From a checkpoint of a small image captioner: decoder layers 10.
Rows from block 2 of the image encoder, named by matrix and row number. Rows with one number belong to one attention dimension. Each number is 200 + 20 x the weight over its row's rms, rounded and kept within 0 to 999. All counts start at 0. After the name is the row's rms in percent of the matrix's.
# v: attention value (encoder.blocks.2.attn.v.weight, 192x192), inputs 0-63
# proj: attention output (encoder.blocks.2.attn.proj.weight, 192x192, transposed), outputs 0-63
v.119,068,188,197,196,210,132,170,194,192,205,191,209,185,211,227,186,193,214,198,218,244,231,160,216,199,202,212,218,186,136,193,204,203,266,205,199,215,209,202,212,181,201,200,203,192,179,224,198,186,194,200,203,205,200,202,190,212,203,221,196,196,195,193,210,230
proj.119,063,197,228,195,183,207,179,192,189,198,192,178,211,188,191,224,173,183,213,193,224,159,209,216,244,180,199,210,231,175,196,194,183,229,191,213,210,178,187,237,214,197,184,231,215,194,207,186,209,199,223,187,194,195,254,158,157,199,197,202,197,179,202,210,201
v.120,104,195,203,203,232,237,246,201,202,213,182,194,178,205,191,188,198,189,216,209,206,180,190,198,192,155,176,154,199,226,203,232,165,209,191,207,219,218,179,204,206,187,204,203,207,182,196,180,194,204,174,179,178,194,209,208,181,185,194,204,213,173,214,204,196
proj.120,111,224,189,180,193,232,251,192,217,188,184,210,203,212,203,188,227,231,194,185,152,225,190,206,193,216,236,204,205,214,202,207,226,180,204,202,171,167,191,190,188,204,238,197,222,226,219,223,229,166,251,200,194,203,203,223,210,208,193,204,188,228,202,220,183
v.121,092,198,204,223,217,140,171,204,199,202,220,210,201,196,191,195,192,200,186,190,213,190,204,215,211,221,234,216,191,201,195,190,217,234,191,200,196,207,222,197,235,202,216,213,212,185,226,217,196,194,192,175,200,205,200,232,214,190,245,203,210,229,158,213,192
proj.121,094,176,167,201,187,226,202,197,192,207,177,208,198,233,205,222,173,241,203,210,214,190,180,161,217,192,178,205,219,166,205,192,170,211,234,209,235,191,209,240,205,190,159,221,199,182,207,186,189,199,191,192,188,214,210,144,196,210,197,180,164,180,215,187,226
v.122,096,200,196,195,210,198,223,204,212,191,176,206,186,222,224,198,202,220,207,242,242,187,156,206,196,165,184,181,194,182,197,226,175,261,205,217,233,233,186,207,177,180,199,204,209,182,228,186,167,188,173,183,182,191,214,185,211,193,205,169,203,160,235,189,217
proj.122,103,237,207,179,193,236,227,211,196,196,191,210,216,197,199,211,217,209,197,183,173,211,213,210,220,199,244,186,217,213,200,194,203,205,189,217,163,152,191,199,226,208,220,201,220,217,192,211,227,186,254,216,209,184,215,215,186,196,198,202,192,235,195,240,162
v.123,031,182,223,218,191,158,205,202,209,203,197,176,178,182,244,215,177,169,211,192,197,132,219,235,209,211,211,194,204,199,171,215,195,195,214,203,199,185,205,182,173,206,199,202,173,205,188,212,150,181,161,239,167,184,219,169,224,233,186,181,211,227,171,181,190
proj.123,029,229,174,190,229,204,216,201,209,204,208,200,185,193,201,222,205,227,200,212,252,223,222,216,195,186,206,201,216,195,224,218,213,193,215,224,223,230,212,233,242,185,209,203,198,217,198,199,202,194,197,196,211,212,167,185,184,192,232,200,205,145,213,225,196
v.124,103,202,199,227,214,208,212,189,183,201,225,212,202,187,172,195,189,185,193,183,199,174,240,196,208,191,225,204,229,233,201,180,230,204,177,202,183,179,218,186,262,195,228,190,201,200,205,195,216,212,212,209,210,208,187,234,212,195,197,212,191,248,141,231,183
proj.124,102,168,166,197,199,232,226,186,204,204,195,209,191,225,211,202,202,255,208,220,171,210,190,184,198,212,166,220,199,156,213,199,187,156,225,189,227,207,194,209,140,201,183,224,184,193,205,189,193,199,179,174,190,201,197,154,209,195,194,185,168,179,229,151,226
v.125,118,210,203,178,180,167,168,192,206,197,208,216,217,210,226,183,205,211,183,218,207,225,175,198,195,231,197,220,173,169,212,214,182,203,224,199,209,203,210,237,156,220,191,186,193,210,204,211,213,184,203,207,214,194,216,192,228,219,197,181,200,175,236,200,213
proj.125,112,194,229,210,179,185,148,199,174,205,216,182,220,171,190,224,183,148,215,196,230,180,211,219,192,185,193,188,218,208,194,179,183,219,169,200,186,200,196,204,227,198,184,186,185,197,182,186,199,220,169,216,218,207,195,194,167,188,193,203,220,195,188,202,203
v.126,117,171,213,232,184,171,212,201,184,179,202,214,201,213,213,211,182,237,206,198,227,230,177,192,218,222,193,232,212,164,187,177,227,246,197,201,178,226,209,188,221,196,203,207,200,194,231,200,185,206,205,233,213,189,186,188,214,205,178,181,162,213,161,200,229
proj.126,111,193,193,180,229,194,177,230,217,221,199,199,196,204,180,193,202,206,177,203,200,174,223,201,253,185,184,185,207,164,215,196,173,173,223,205,233,198,204,219,199,204,189,226,198,204,172,195,176,220,203,199,190,165,202,147,173,188,222,211,214,188,225,189,190
v.127,108,200,201,224,222,197,205,209,194,210,203,196,186,197,174,202,193,182,193,176,192,174,231,219,197,181,223,190,218,235,195,171,220,207,172,208,188,203,198,166,247,182,212,217,208,183,203,197,198,208,196,168,194,209,192,215,186,177,219,222,210,236,161,204,176
proj.127,106,194,156,205,201,227,236,195,203,202,187,220,187,244,217,200,203,252,199,213,190,231,191,169,200,208,194,216,188,177,201,213,204,190,243,188,223,205,216,227,194,194,191,218,193,193,216,200,207,186,215,181,194,200,206,176,227,204,195,179,163,195,216,183,214
v.128,130,213,178,207,206,190,226,197,185,228,211,203,210,181,250,201,236,188,191,204,210,181,198,192,198,195,178,221,230,204,183,229,177,225,200,211,224,210,209,213,189,206,177,193,178,174,201,182,194,228,172,244,210,201,222,227,175,192,222,189,210,191,198,193,164
proj.128,122,185,209,182,205,217,203,180,218,198,173,197,191,232,178,193,167,235,210,204,174,201,225,209,174,180,200,170,193,172,226,174,237,180,199,193,184,156,186,180,179,210,236,215,227,220,194,203,198,149,207,201,163,203,159,164,213,211,197,210,175,203,207,248,208
v.129,101,247,184,218,205,154,188,192,189,201,217,193,212,190,238,208,226,168,192,199,238,189,222,182,202,201,237,210,225,221,196,214,179,201,188,215,191,173,207,206,220,190,203,168,192,185,206,178,203,192,191,234,214,205,241,220,196,197,200,197,235,199,200,209,153
proj.129,092,174,200,201,187,249,228,197,191,210,179,204,200,205,176,206,169,227,218,208,184,197,192,230,185,171,170,189,219,183,219,190,204,187,209,201,209,187,180,197,172,205,195,224,207,186,210,189,198,172,168,200,198,214,179,171,200,221,223,200,161,184,211,198,219
v.130,112,205,231,208,208,213,189,207,216,158,171,204,187,203,212,207,189,214,222,200,213,205,205,224,207,206,200,178,217,181,176,198,164,192,172,222,201,220,190,183,192,146,214,176,218,194,192,204,175,188,177,183,178,203,226,201,205,177,157,201,196,181,240,202,217
proj.130,119,203,192,192,171,193,220,196,178,222,237,198,235,196,204,202,207,176,180,179,219,160,171,187,206,214,207,217,195,215,223,202,213,228,238,178,209,193,216,228,233,228,179,220,181,199,204,198,229,229,217,247,221,197,209,203,174,204,222,197,196,217,183,197,162
v.131,112,175,198,200,195,206,199,203,192,231,209,168,198,202,158,194,185,171,199,178,204,190,178,204,196,183,187,224,151,218,210,217,243,212,211,177,198,194,196,196,220,228,194,234,199,204,215,200,230,223,204,192,202,198,162,189,159,199,230,237,195,198,169,203,209
proj.131,117,212,172,204,222,205,196,198,218,180,180,214,170,206,224,212,218,228,195,214,174,244,206,181,193,194,209,204,204,181,191,202,188,181,193,204,186,214,205,188,155,187,204,176,210,204,213,195,186,174,189,172,195,194,207,190,242,213,187,190,227,188,198,164,227
v.132,122,216,187,193,212,193,182,194,186,245,227,206,205,191,216,190,232,177,194,197,227,200,200,212,201,190,195,198,206,219,196,228,182,216,190,238,221,203,210,180,200,199,191,189,193,189,210,177,174,236,170,209,181,209,215,201,176,186,250,209,239,186,212,195,175
proj.132,126,193,217,208,214,203,228,178,219,201,175,195,181,231,219,210,177,228,202,209,147,196,216,198,178,214,202,210,207,174,223,198,204,192,237,163,177,168,214,201,186,221,210,197,221,178,200,204,203,166,208,189,217,191,210,185,221,227,172,191,163,196,193,221,202
v.133,116,201,171,205,186,181,215,196,180,239,229,212,223,202,200,190,197,192,184,213,197,194,181,181,201,212,199,238,182,228,222,206,239,207,221,171,209,190,209,213,210,243,178,237,187,195,224,192,208,215,223,217,222,201,172,190,212,234,249,182,203,223,167,196,184
proj.133,125,196,216,204,222,217,163,203,230,186,165,204,163,207,194,211,195,226,217,215,178,232,231,218,200,193,192,187,197,169,182,198,186,167,159,211,188,193,188,177,172,178,212,179,213,199,183,207,180,182,173,155,185,189,200,192,207,187,183,209,210,189,227,203,237
v.134,141,185,210,208,192,211,227,199,215,170,181,172,190,202,191,202,180,216,200,191,176,200,189,185,191,194,206,221,194,200,200,188,214,202,228,152,191,191,199,220,201,222,207,221,213,212,193,223,233,168,228,194,218,192,191,207,217,217,166,197,158,208,181,213,210
proj.134,142,205,177,190,188,200,169,213,185,199,216,210,209,174,178,185,230,189,206,202,252,220,194,201,209,188,191,172,189,218,173,205,205,197,152,239,217,228,183,187,204,172,193,205,184,218,206,197,184,226,199,205,173,208,183,207,190,183,224,203,239,194,211,184,211
v.135,128,167,182,197,191,202,178,187,175,238,236,228,208,204,204,189,200,199,194,207,227,211,181,181,204,214,178,196,188,182,215,214,207,209,214,198,224,212,205,191,213,214,176,223,175,190,193,175,182,247,174,221,208,210,175,168,195,194,237,194,203,200,207,203,214
proj.135,133,218,224,193,227,191,203,200,252,186,172,190,178,223,222,214,185,206,187,194,124,189,225,222,183,208,212,203,215,179,219,194,203,173,203,192,169,175,203,192,171,209,229,201,248,200,198,214,198,155,212,166,195,189,215,193,207,208,178,210,195,196,201,199,185
v.136,165,191,201,167,205,228,172,196,195,230,206,209,202,198,186,192,229,195,205,194,220,216,205,217,196,191,185,168,196,185,197,205,192,182,181,240,215,205,190,172,184,183,195,188,191,200,200,194,176,235,177,202,176,207,188,189,162,181,231,226,228,187,224,184,217
proj.136,154,202,207,225,213,188,228,189,222,187,193,190,182,211,235,207,186,199,189,191,161,176,192,193,196,222,206,232,215,200,223,210,210,206,243,155,189,196,223,214,202,221,223,201,216,190,216,211,212,180,209,202,230,192,217,208,227,217,181,191,165,218,170,210,179
v.137,141,167,215,189,202,233,191,203,201,209,190,159,180,210,147,192,192,196,212,172,201,200,187,206,194,179,178,188,156,182,201,206,212,193,210,168,195,200,184,206,201,219,201,228,204,206,189,216,229,208,189,187,202,202,170,192,152,183,199,244,184,187,179,196,232
proj.137,138,232,171,197,204,180,219,201,196,184,208,218,202,192,224,198,216,201,186,205,199,225,171,181,198,191,215,206,192,232,190,194,196,209,193,220,190,235,207,200,174,186,212,191,210,211,234,206,196,187,227,208,196,206,200,219,239,210,197,187,230,196,175,166,188
v.138,121,232,214,224,199,175,198,200,205,193,204,207,202,189,200,200,174,178,183,203,216,203,189,222,208,222,245,234,207,237,197,180,233,218,183,220,186,192,207,178,215,185,223,197,223,203,244,204,189,177,225,176,180,198,198,209,234,204,233,186,216,212,192,214,176
proj.138,119,168,192,217,188,222,188,191,192,213,196,199,193,215,211,226,216,214,199,217,198,212,218,179,222,207,179,217,205,155,206,212,174,174,229,190,214,205,209,214,221,201,160,190,154,159,178,183,206,221,152,178,241,194,218,181,189,204,192,182,193,201,208,170,234
v.139,091,236,186,165,209,188,146,209,197,203,197,201,192,194,191,192,242,181,195,177,202,196,229,219,201,164,234,176,191,196,206,215,180,193,181,237,199,187,191,181,203,201,218,182,206,196,185,209,198,198,189,187,189,204,220,210,190,192,223,222,240,203,220,201,180
proj.139,100,197,220,224,197,212,248,161,185,221,189,207,204,206,224,214,169,227,202,207,187,206,169,212,186,208,195,227,217,200,218,200,189,220,231,192,207,197,212,202,174,200,197,197,197,172,222,178,199,184,214,198,218,211,214,196,205,217,186,175,144,180,202,222,191
v.140,092,202,211,215,192,172,187,197,183,201,205,181,207,197,245,209,216,177,196,177,266,211,192,175,203,214,192,230,212,183,183,219,185,243,198,220,199,220,188,202,218,202,190,187,180,194,202,197,201,205,159,253,215,206,223,184,180,191,196,207,213,191,198,207,186
proj.140,090,207,182,168,201,226,220,183,231,205,201,207,211,237,184,210,190,206,198,205,122,183,215,235,186,179,184,176,202,195,240,193,229,171,209,195,186,182,211,208,143,209,213,221,225,187,192,196,191,175,233,187,201,215,181,226,188,214,228,201,211,211,195,181,179
v.141,118,216,208,214,194,173,199,188,179,202,211,176,208,197,245,202,213,179,197,178,254,193,203,167,202,204,195,214,207,201,191,223,182,230,203,211,202,192,199,224,223,210,206,182,187,202,187,196,221,208,189,241,203,204,217,181,177,188,198,196,213,181,200,225,168
proj.141,111,206,172,164,186,216,219,190,232,198,183,200,208,210,173,213,194,202,208,208,149,202,193,218,172,165,201,167,188,199,219,188,224,180,201,202,191,185,179,197,143,211,203,243,222,219,196,209,187,172,221,194,191,216,173,192,203,213,240,197,203,210,211,167,207
v.142,127,168,243,210,207,209,198,210,211,178,189,177,186,191,169,188,127,188,208,193,222,192,164,221,201,192,188,205,195,209,200,197,215,199,204,184,189,211,182,210,204,203,216,230,234,227,211,206,198,194,194,175,194,193,183,160,205,202,179,218,186,180,181,218,213
proj.142,118,220,153,195,190,193,193,197,184,207,215,198,201,207,214,203,241,205,188,204,195,246,220,160,228,203,220,224,167,173,181,201,187,208,214,209,190,227,198,200,209,190,174,192,175,185,196,194,216,217,195,198,217,199,205,203,202,205,210,195,227,219,194,154,230
v.143,103,177,177,195,197,204,211,199,195,185,212,253,206,210,220,210,182,241,199,243,189,221,194,177,209,235,193,188,227,167,194,160,198,194,202,203,213,221,210,195,187,184,173,206,176,199,190,171,168,205,176,230,201,202,179,178,233,213,185,150,193,222,229,181,232
proj.143,110,216,249,195,213,154,174,217,233,197,213,180,191,190,203,188,189,170,194,173,180,129,222,215,204,219,203,194,208,226,210,223,206,213,191,194,202,190,201,204,244,202,228,192,223,218,170,223,198,202,212,208,192,173,220,227,176,171,209,235,212,226,205,234,159
v.144,127,215,200,217,196,180,195,202,185,237,227,183,202,191,182,187,207,156,194,177,232,196,180,217,201,192,201,222,176,234,204,224,239,232,192,206,201,203,197,180,225,220,198,225,196,189,235,192,208,231,205,197,190,200,186,200,172,192,261,221,220,197,167,203,187
proj.144,131,191,191,209,213,210,205,182,218,199,172,216,170,235,231,225,200,241,195,220,156,229,211,189,194,203,200,216,199,159,216,191,187,177,225,187,187,188,211,195,168,203,188,177,198,170,198,193,197,177,176,172,218,193,201,176,243,226,182,181,194,188,201,175,221
v.145,069,181,205,176,195,211,215,197,222,190,206,190,197,226,168,192,204,235,196,189,147,233,232,209,193,193,192,171,143,196,214,195,182,193,199,186,185,204,196,193,186,197,206,179,210,219,187,202,229,183,220,163,195,210,186,210,227,210,176,214,181,185,214,219,247
proj.145,064,212,207,195,202,131,179,209,187,176,197,180,226,179,198,202,174,170,210,194,252,215,158,215,190,206,245,209,179,245,148,192,177,242,193,199,188,240,193,204,207,184,186,235,213,223,196,198,184,230,250,184,193,203,199,232,193,210,208,199,212,189,210,188,172
v.146,145,194,215,193,193,200,174,204,213,180,192,204,196,213,151,209,163,202,205,194,196,211,191,210,200,215,229,200,178,198,218,163,239,177,191,197,180,185,201,181,211,192,214,210,217,224,208,212,203,178,227,165,181,204,175,169,220,211,206,217,195,212,191,209,228
proj.146,134,201,188,224,207,193,200,211,191,205,218,206,196,174,222,217,236,170,192,202,210,192,201,189,232,222,194,229,213,206,190,230,164,196,205,195,211,239,219,224,212,193,174,187,166,173,190,192,209,247,173,183,246,200,247,219,193,186,193,191,217,200,198,154,200
v.147,111,173,231,195,203,212,181,207,215,172,178,184,174,208,149,190,149,198,205,194,201,212,187,219,196,184,198,177,166,204,219,195,211,189,196,180,186,209,184,201,216,204,237,216,235,229,201,211,211,177,212,147,189,193,188,162,214,202,187,214,184,174,197,217,224
proj.147,093,217,185,198,188,190,206,203,176,207,218,211,212,199,225,210,216,203,196,218,206,261,186,189,216,220,233,232,169,178,160,195,168,213,219,205,193,237,202,197,202,189,171,199,169,192,205,191,201,241,232,221,213,214,217,200,190,216,199,194,220,204,199,136,223
v.148,109,189,202,175,210,212,165,206,192,228,197,215,193,188,181,187,216,182,198,199,213,212,201,233,197,184,189,174,197,197,197,208,183,182,178,239,208,202,189,176,189,190,199,206,200,196,190,199,174,227,164,182,185,205,194,192,171,186,238,223,232,187,219,185,205
proj.148,115,207,214,218,213,186,238,170,206,198,192,196,189,215,238,211,184,216,187,195,151,192,199,192,193,228,205,231,211,197,218,211,196,206,240,169,188,190,223,206,201,218,212,193,214,173,212,199,212,179,217,195,217,198,227,194,227,215,166,180,158,208,183,210,183
v.149,135,227,217,176,204,204,180,197,212,192,198,167,200,199,172,196,248,190,202,151,192,203,234,216,193,177,226,172,174,203,215,216,193,195,185,203,179,178,186,196,208,204,229,163,213,215,181,232,250,177,231,174,206,203,210,229,175,185,200,229,216,202,198,220,186
proj.149,129,199,161,213,173,212,231,185,174,195,207,217,225,197,178,219,195,202,209,213,232,210,151,197,184,179,200,206,204,228,193,202,196,214,202,204,210,223,201,203,180,192,182,227,180,190,238,187,199,201,226,206,211,231,200,208,211,217,196,173,183,184,189,174,211
v.150,102,199,155,215,194,205,217,206,187,235,219,241,213,200,238,214,217,212,194,225,193,197,173,187,211,212,174,225,234,188,183,196,203,211,205,211,218,219,208,194,175,188,163,231,178,160,218,167,168,231,192,242,212,201,191,226,198,202,227,175,201,218,198,169,187
proj.150,094,197,238,195,220,216,186,212,238,201,189,205,170,202,204,185,206,203,195,184,165,152,240,204,200,206,187,175,216,193,243,197,217,179,192,193,195,158,200,185,236,219,229,160,227,207,181,203,223,179,158,196,181,164,215,188,200,181,181,213,193,201,199,250,180
v.151,136,197,197,215,200,190,219,205,209,188,186,159,193,210,183,201,184,193,201,175,190,191,197,186,193,195,209,222,167,203,208,201,226,215,222,143,181,199,191,225,222,230,201,229,209,212,198,215,248,179,230,198,226,194,185,210,203,206,176,206,171,202,155,211,196
proj.151,137,215,180,183,186,210,184,217,188,197,207,222,211,179,182,191,216,204,213,220,241,226,187,204,200,177,203,175,189,216,179,191,190,201,159,244,210,222,176,192,182,169,187,189,188,217,208,193,173,207,197,199,165,210,182,203,204,188,224,193,239,194,216,169,217
v.152,093,193,205,195,203,214,209,199,190,236,197,156,183,196,166,189,208,169,201,175,212,187,174,218,193,162,188,217,180,219,200,215,228,210,212,187,207,204,193,212,195,221,199,228,192,191,219,203,227,222,204,191,195,207,187,217,159,192,247,243,199,189,173,187,192
proj.152,099,200,163,210,218,213,200,184,199,195,179,219,174,216,218,200,211,246,194,225,177,261,198,171,194,201,204,204,196,181,199,195,204,185,197,203,197,202,201,183,163,192,210,189,194,200,214,192,197,167,189,173,196,201,183,182,241,211,175,176,198,193,195,185,233
v.153,132,178,200,192,199,214,176,200,203,188,192,201,198,220,145,197,166,209,201,190,186,218,192,217,196,211,215,186,157,185,219,172,249,177,202,192,190,195,200,183,215,202,205,241,220,217,204,214,199,183,227,163,182,199,164,173,216,209,211,212,188,215,189,197,237
proj.153,121,221,207,225,219,196,189,215,201,194,225,211,188,172,230,216,248,169,192,204,205,193,194,178,228,225,199,228,212,214,191,228,164,193,192,201,206,240,221,212,215,199,181,170,181,184,198,198,212,237,187,180,246,194,257,237,199,191,180,188,219,195,191,159,188
v.154,103,171,198,228,185,193,199,195,201,168,197,213,202,225,205,206,166,234,206,210,209,210,185,180,214,236,191,208,184,170,205,188,220,198,219,169,190,205,197,194,220,186,193,202,195,214,188,191,200,195,207,218,204,193,184,163,231,204,152,165,171,215,197,214,233
proj.154,103,231,205,171,205,193,182,239,214,202,224,190,214,185,187,206,221,160,191,181,211,157,197,210,200,187,211,181,197,213,200,193,193,190,176,219,189,199,181,214,210,211,205,207,209,225,181,216,192,223,191,210,201,189,211,216,163,182,229,223,242,210,207,175,156
v.155,149,209,194,220,198,186,244,198,186,218,207,199,206,182,263,196,222,196,198,216,211,183,194,181,207,201,181,229,238,208,174,221,179,233,205,205,222,221,204,205,189,199,175,189,184,172,216,179,184,223,187,246,206,199,220,227,188,186,210,179,197,199,202,196,167
proj.155,136,182,199,163,192,224,180,205,224,204,183,201,188,232,179,197,188,231,198,194,196,190,229,212,182,179,195,158,187,173,224,174,245,184,206,199,200,158,192,185,220,220,219,210,217,215,189,207,204,163,199,210,158,189,158,166,197,210,215,217,198,200,215,242,201
v.156,125,165,223,181,199,227,173,200,205,197,189,180,183,207,142,193,189,195,207,168,213,209,170,232,197,184,190,183,165,185,222,196,226,196,199,192,194,215,189,188,207,208,206,228,219,207,195,214,218,207,193,166,188,202,164,179,168,194,215,240,181,196,185,197,245
proj.156,109,226,161,214,216,192,227,182,194,205,214,222,194,211,231,210,239,198,180,199,172,212,186,173,206,215,209,222,198,208,209,218,186,197,221,196,191,227,228,204,197,196,186,188,189,186,213,197,211,196,235,196,235,216,223,220,232,209,178,176,209,198,173,157,185
v.157,102,223,187,201,199,190,209,206,204,207,196,166,192,181,178,208,190,174,189,184,184,165,187,217,192,186,231,213,186,249,213,188,248,198,196,205,186,175,201,194,213,216,205,234,222,212,220,217,225,180,240,164,194,199,196,224,194,206,224,221,200,214,159,203,175
proj.157,109,179,162,227,192,240,191,202,172,204,199,215,185,190,199,206,238,225,203,222,233,261,194,169,223,191,186,212,193,192,185,220,185,196,188,209,220,232,193,197,185,192,176,168,167,173,211,179,209,212,156,171,212,205,203,189,212,198,190,178,196,177,217,182,262
v.158,118,188,184,204,196,185,215,199,175,239,231,184,203,197,193,184,206,179,196,186,221,190,179,183,195,193,179,224,173,227,214,224,228,226,223,173,211,203,205,214,219,239,177,229,182,187,220,186,211,240,198,229,211,203,184,198,174,195,241,200,203,192,162,198,188
proj.158,124,200,205,185,212,212,193,200,234,183,160,205,169,218,208,205,196,233,199,215,165,229,221,208,183,183,216,183,198,172,200,184,198,169,182,209,179,189,193,179,154,194,223,187,229,204,197,210,179,157,196,171,177,199,179,189,232,219,192,205,209,191,208,195,223
v.159,091,194,228,223,190,186,219,197,186,207,207,199,201,188,257,207,206,194,207,199,251,201,174,177,203,221,183,228,231,186,183,209,159,242,206,201,219,226,209,216,184,197,176,185,187,177,201,179,187,233,135,266,213,195,214,199,183,195,190,190,202,181,216,196,198
proj.159,088,208,186,163,193,191,198,194,232,195,205,197,211,232,192,192,172,205,188,193,129,181,249,218,186,182,186,163,187,180,213,196,228,191,209,193,182,168,199,200,175,217,221,227,231,199,176,206,180,173,227,200,177,205,155,223,194,202,235,224,202,232,183,208,203
v.160,108,213,197,211,247,146,224,223,213,202,191,193,163,201,209,188,187,166,205,199,188,171,185,221,205,188,188,195,181,205,191,223,181,244,203,189,216,227,203,231,186,199,210,218,220,175,231,196,181,202,175,195,171,176,235,219,218,198,219,212,213,188,179,183,182
proj.160,103,193,193,187,140,235,190,168,159,201,203,214,237,219,189,220,204,224,234,220,170,221,186,219,164,198,186,185,194,173,207,195,181,179,186,216,193,157,188,210,199,186,202,198,186,198,181,188,217,209,210,192,193,234,185,181,187,216,174,180,195,206,227,221,245
v.161,053,187,225,228,198,204,207,217,206,205,193,205,205,182,218,181,228,185,212,192,163,152,198,251,218,236,179,224,193,201,217,222,189,139,217,186,190,215,191,211,153,206,217,165,211,212,215,197,230,195,186,210,228,203,226,215,218,190,209,202,200,146,171,156,209
proj.161,049,221,194,190,209,167,181,185,187,199,186,204,190,193,237,204,158,184,207,206,201,187,178,206,192,190,247,205,196,204,155,190,195,222,181,205,226,194,205,227,185,183,203,182,201,211,195,199,188,192,213,230,197,214,219,226,208,195,194,221,242,189,193,243,185
v.162,082,218,199,192,174,186,215,204,188,199,204,218,213,212,230,204,164,231,206,207,223,200,143,179,207,203,201,231,217,177,202,190,197,247,191,212,196,217,195,221,191,187,190,208,203,193,265,199,189,201,204,207,181,212,224,173,194,205,208,184,210,164,206,179,194
proj.162,078,181,202,210,227,223,189,218,214,206,206,193,203,206,191,205,219,204,190,207,200,214,269,172,214,188,219,191,200,179,196,207,179,173,188,199,189,180,196,190,237,214,203,211,187,182,178,188,229,198,185,220,218,194,183,196,201,205,172,194,195,220,198,228,206
v.163,098,218,195,203,247,149,208,218,206,210,195,193,176,206,200,200,174,159,182,208,195,162,180,211,192,185,187,186,180,197,209,221,169,231,222,196,227,218,203,244,200,198,205,231,212,169,216,203,183,199,159,191,173,174,239,207,206,196,206,211,215,191,198,191,188
proj.163,097,191,196,191,148,214,182,170,168,200,197,224,241,223,185,218,195,224,226,217,177,219,194,231,149,208,189,192,194,172,204,199,179,194,186,211,179,166,184,204,201,196,209,187,180,199,190,200,206,208,213,182,201,239,178,203,192,210,185,184,193,192,232,224,238
v.164,080,201,191,218,232,150,198,226,220,201,194,196,170,207,206,187,187,162,190,200,184,188,180,221,206,193,191,197,169,194,214,225,177,208,231,198,224,214,201,242,156,209,209,211,215,182,214,196,187,198,172,196,195,170,221,212,200,208,228,197,207,200,195,177,204
proj.164,076,200,184,206,146,230,197,165,149,205,193,210,236,202,172,224,214,199,231,205,195,193,178,244,164,204,214,177,183,204,207,204,208,186,177,222,194,162,192,203,211,191,200,215,174,199,185,204,222,204,215,194,184,223,184,194,184,212,198,189,190,209,230,224,240
v.165,036,153,226,202,197,187,190,181,185,187,207,233,190,195,194,203,194,143,199,197,226,164,195,261,211,201,217,162,186,193,207,179,207,216,204,208,185,217,234,209,219,216,215,213,222,212,166,216,203,208,139,222,187,194,184,165,203,209,194,224,195,198,200,226,212
proj.165,039,200,188,193,179,207,186,180,196,215,169,174,227,222,225,219,181,230,189,213,185,234,182,176,220,214,143,232,202,192,170,222,167,202,207,204,197,226,179,236,181,194,214,192,196,207,209,197,183,182,195,173,189,195,207,218,198,204,172,210,205,214,213,202,216
v.166,066,215,193,206,197,194,190,189,192,186,211,198,230,183,206,194,211,190,192,196,201,190,248,205,210,177,212,168,222,195,195,194,211,209,171,198,179,191,216,191,252,185,233,177,202,192,180,202,231,193,228,197,211,210,239,218,214,197,184,198,212,231,186,246,179
proj.166,069,184,241,191,208,227,225,164,184,202,193,209,178,198,195,198,180,207,203,201,198,195,182,225,207,193,176,195,208,192,225,207,177,180,220,201,196,218,200,159,155,195,208,160,207,175,220,195,168,194,159,180,186,199,161,192,225,225,204,190,189,175,199,195,197
v.167,107,219,185,187,192,191,241,192,195,215,210,210,214,216,190,157,190,207,195,212,228,215,198,184,214,190,222,191,176,220,216,194,235,234,222,184,209,200,212,210,222,236,207,180,203,216,216,188,229,199,244,204,182,203,197,167,207,199,207,184,196,188,211,233,208
proj.167,108,188,223,227,216,205,168,203,219,210,192,194,182,193,213,223,196,203,209,205,147,180,217,206,200,224,176,212,224,180,183,190,192,152,174,205,204,231,195,195,170,192,188,200,192,170,188,193,163,206,176,189,210,201,215,235,191,184,175,216,224,201,184,169,186
v.168,092,206,219,213,216,188,238,204,216,187,201,188,178,199,205,151,184,194,198,195,197,212,214,215,215,209,211,218,164,202,188,224,225,216,209,170,203,225,206,213,185,207,226,155,213,220,219,206,230,205,242,191,198,186,219,226,220,192,199,197,191,183,161,214,207
proj.168,087,197,194,179,186,235,193,195,183,215,196,215,205,189,214,207,216,217,203,221,152,181,175,203,222,201,185,183,240,206,192,195,181,166,188,227,220,228,187,190,182,179,191,220,189,183,192,189,179,211,193,198,190,227,208,209,184,185,185,188,233,232,225,167,210
v.169,032,190,220,200,182,239,161,203,184,215,197,231,203,196,199,206,184,186,196,225,196,173,198,204,218,182,206,151,210,182,238,193,222,167,197,213,220,209,167,161,264,212,239,266,208,206,205,184,232,198,217,202,211,194,196,201,180,194,220,213,201,200,167,228,194
proj.169,037,186,233,196,208,170,213,167,207,188,185,219,218,229,209,214,168,186,201,206,220,224,159,231,215,175,197,197,208,166,207,186,217,178,201,212,200,214,186,192,154,205,228,155,220,204,195,187,197,178,212,224,192,211,183,186,206,208,173,200,182,174,182,200,191
v.170,070,182,230,223,187,207,217,216,199,196,201,184,192,211,222,214,176,227,228,209,156,195,184,223,209,211,181,256,213,176,183,191,216,198,204,213,194,223,189,188,158,186,206,201,209,177,243,192,184,203,184,210,213,198,186,214,202,188,218,210,178,190,143,175,201
proj.170,067,204,187,175,202,219,228,213,202,205,199,194,206,205,178,186,213,178,180,199,237,219,210,166,246,140,216,183,192,212,193,222,176,225,207,204,210,167,208,235,223,201,212,204,213,214,208,212,225,199,219,216,200,201,213,177,193,202,191,201,189,229,200,224,236
v.171,107,180,225,247,228,200,199,203,217,182,188,189,156,207,199,179,185,190,227,185,178,196,224,239,215,216,202,212,190,198,166,203,209,203,176,185,198,228,194,176,182,179,224,190,209,198,222,211,186,192,208,190,198,192,185,240,215,191,213,216,183,197,140,200,207
proj.171,100,214,176,147,173,240,247,194,177,201,200,216,228,191,213,201,216,208,199,219,196,198,166,178,215,181,183,181,219,215,213,218,181,205,219,217,218,191,206,209,182,190,186,225,192,204,202,191,211,204,213,222,186,223,209,178,182,211,194,181,192,224,231,182,218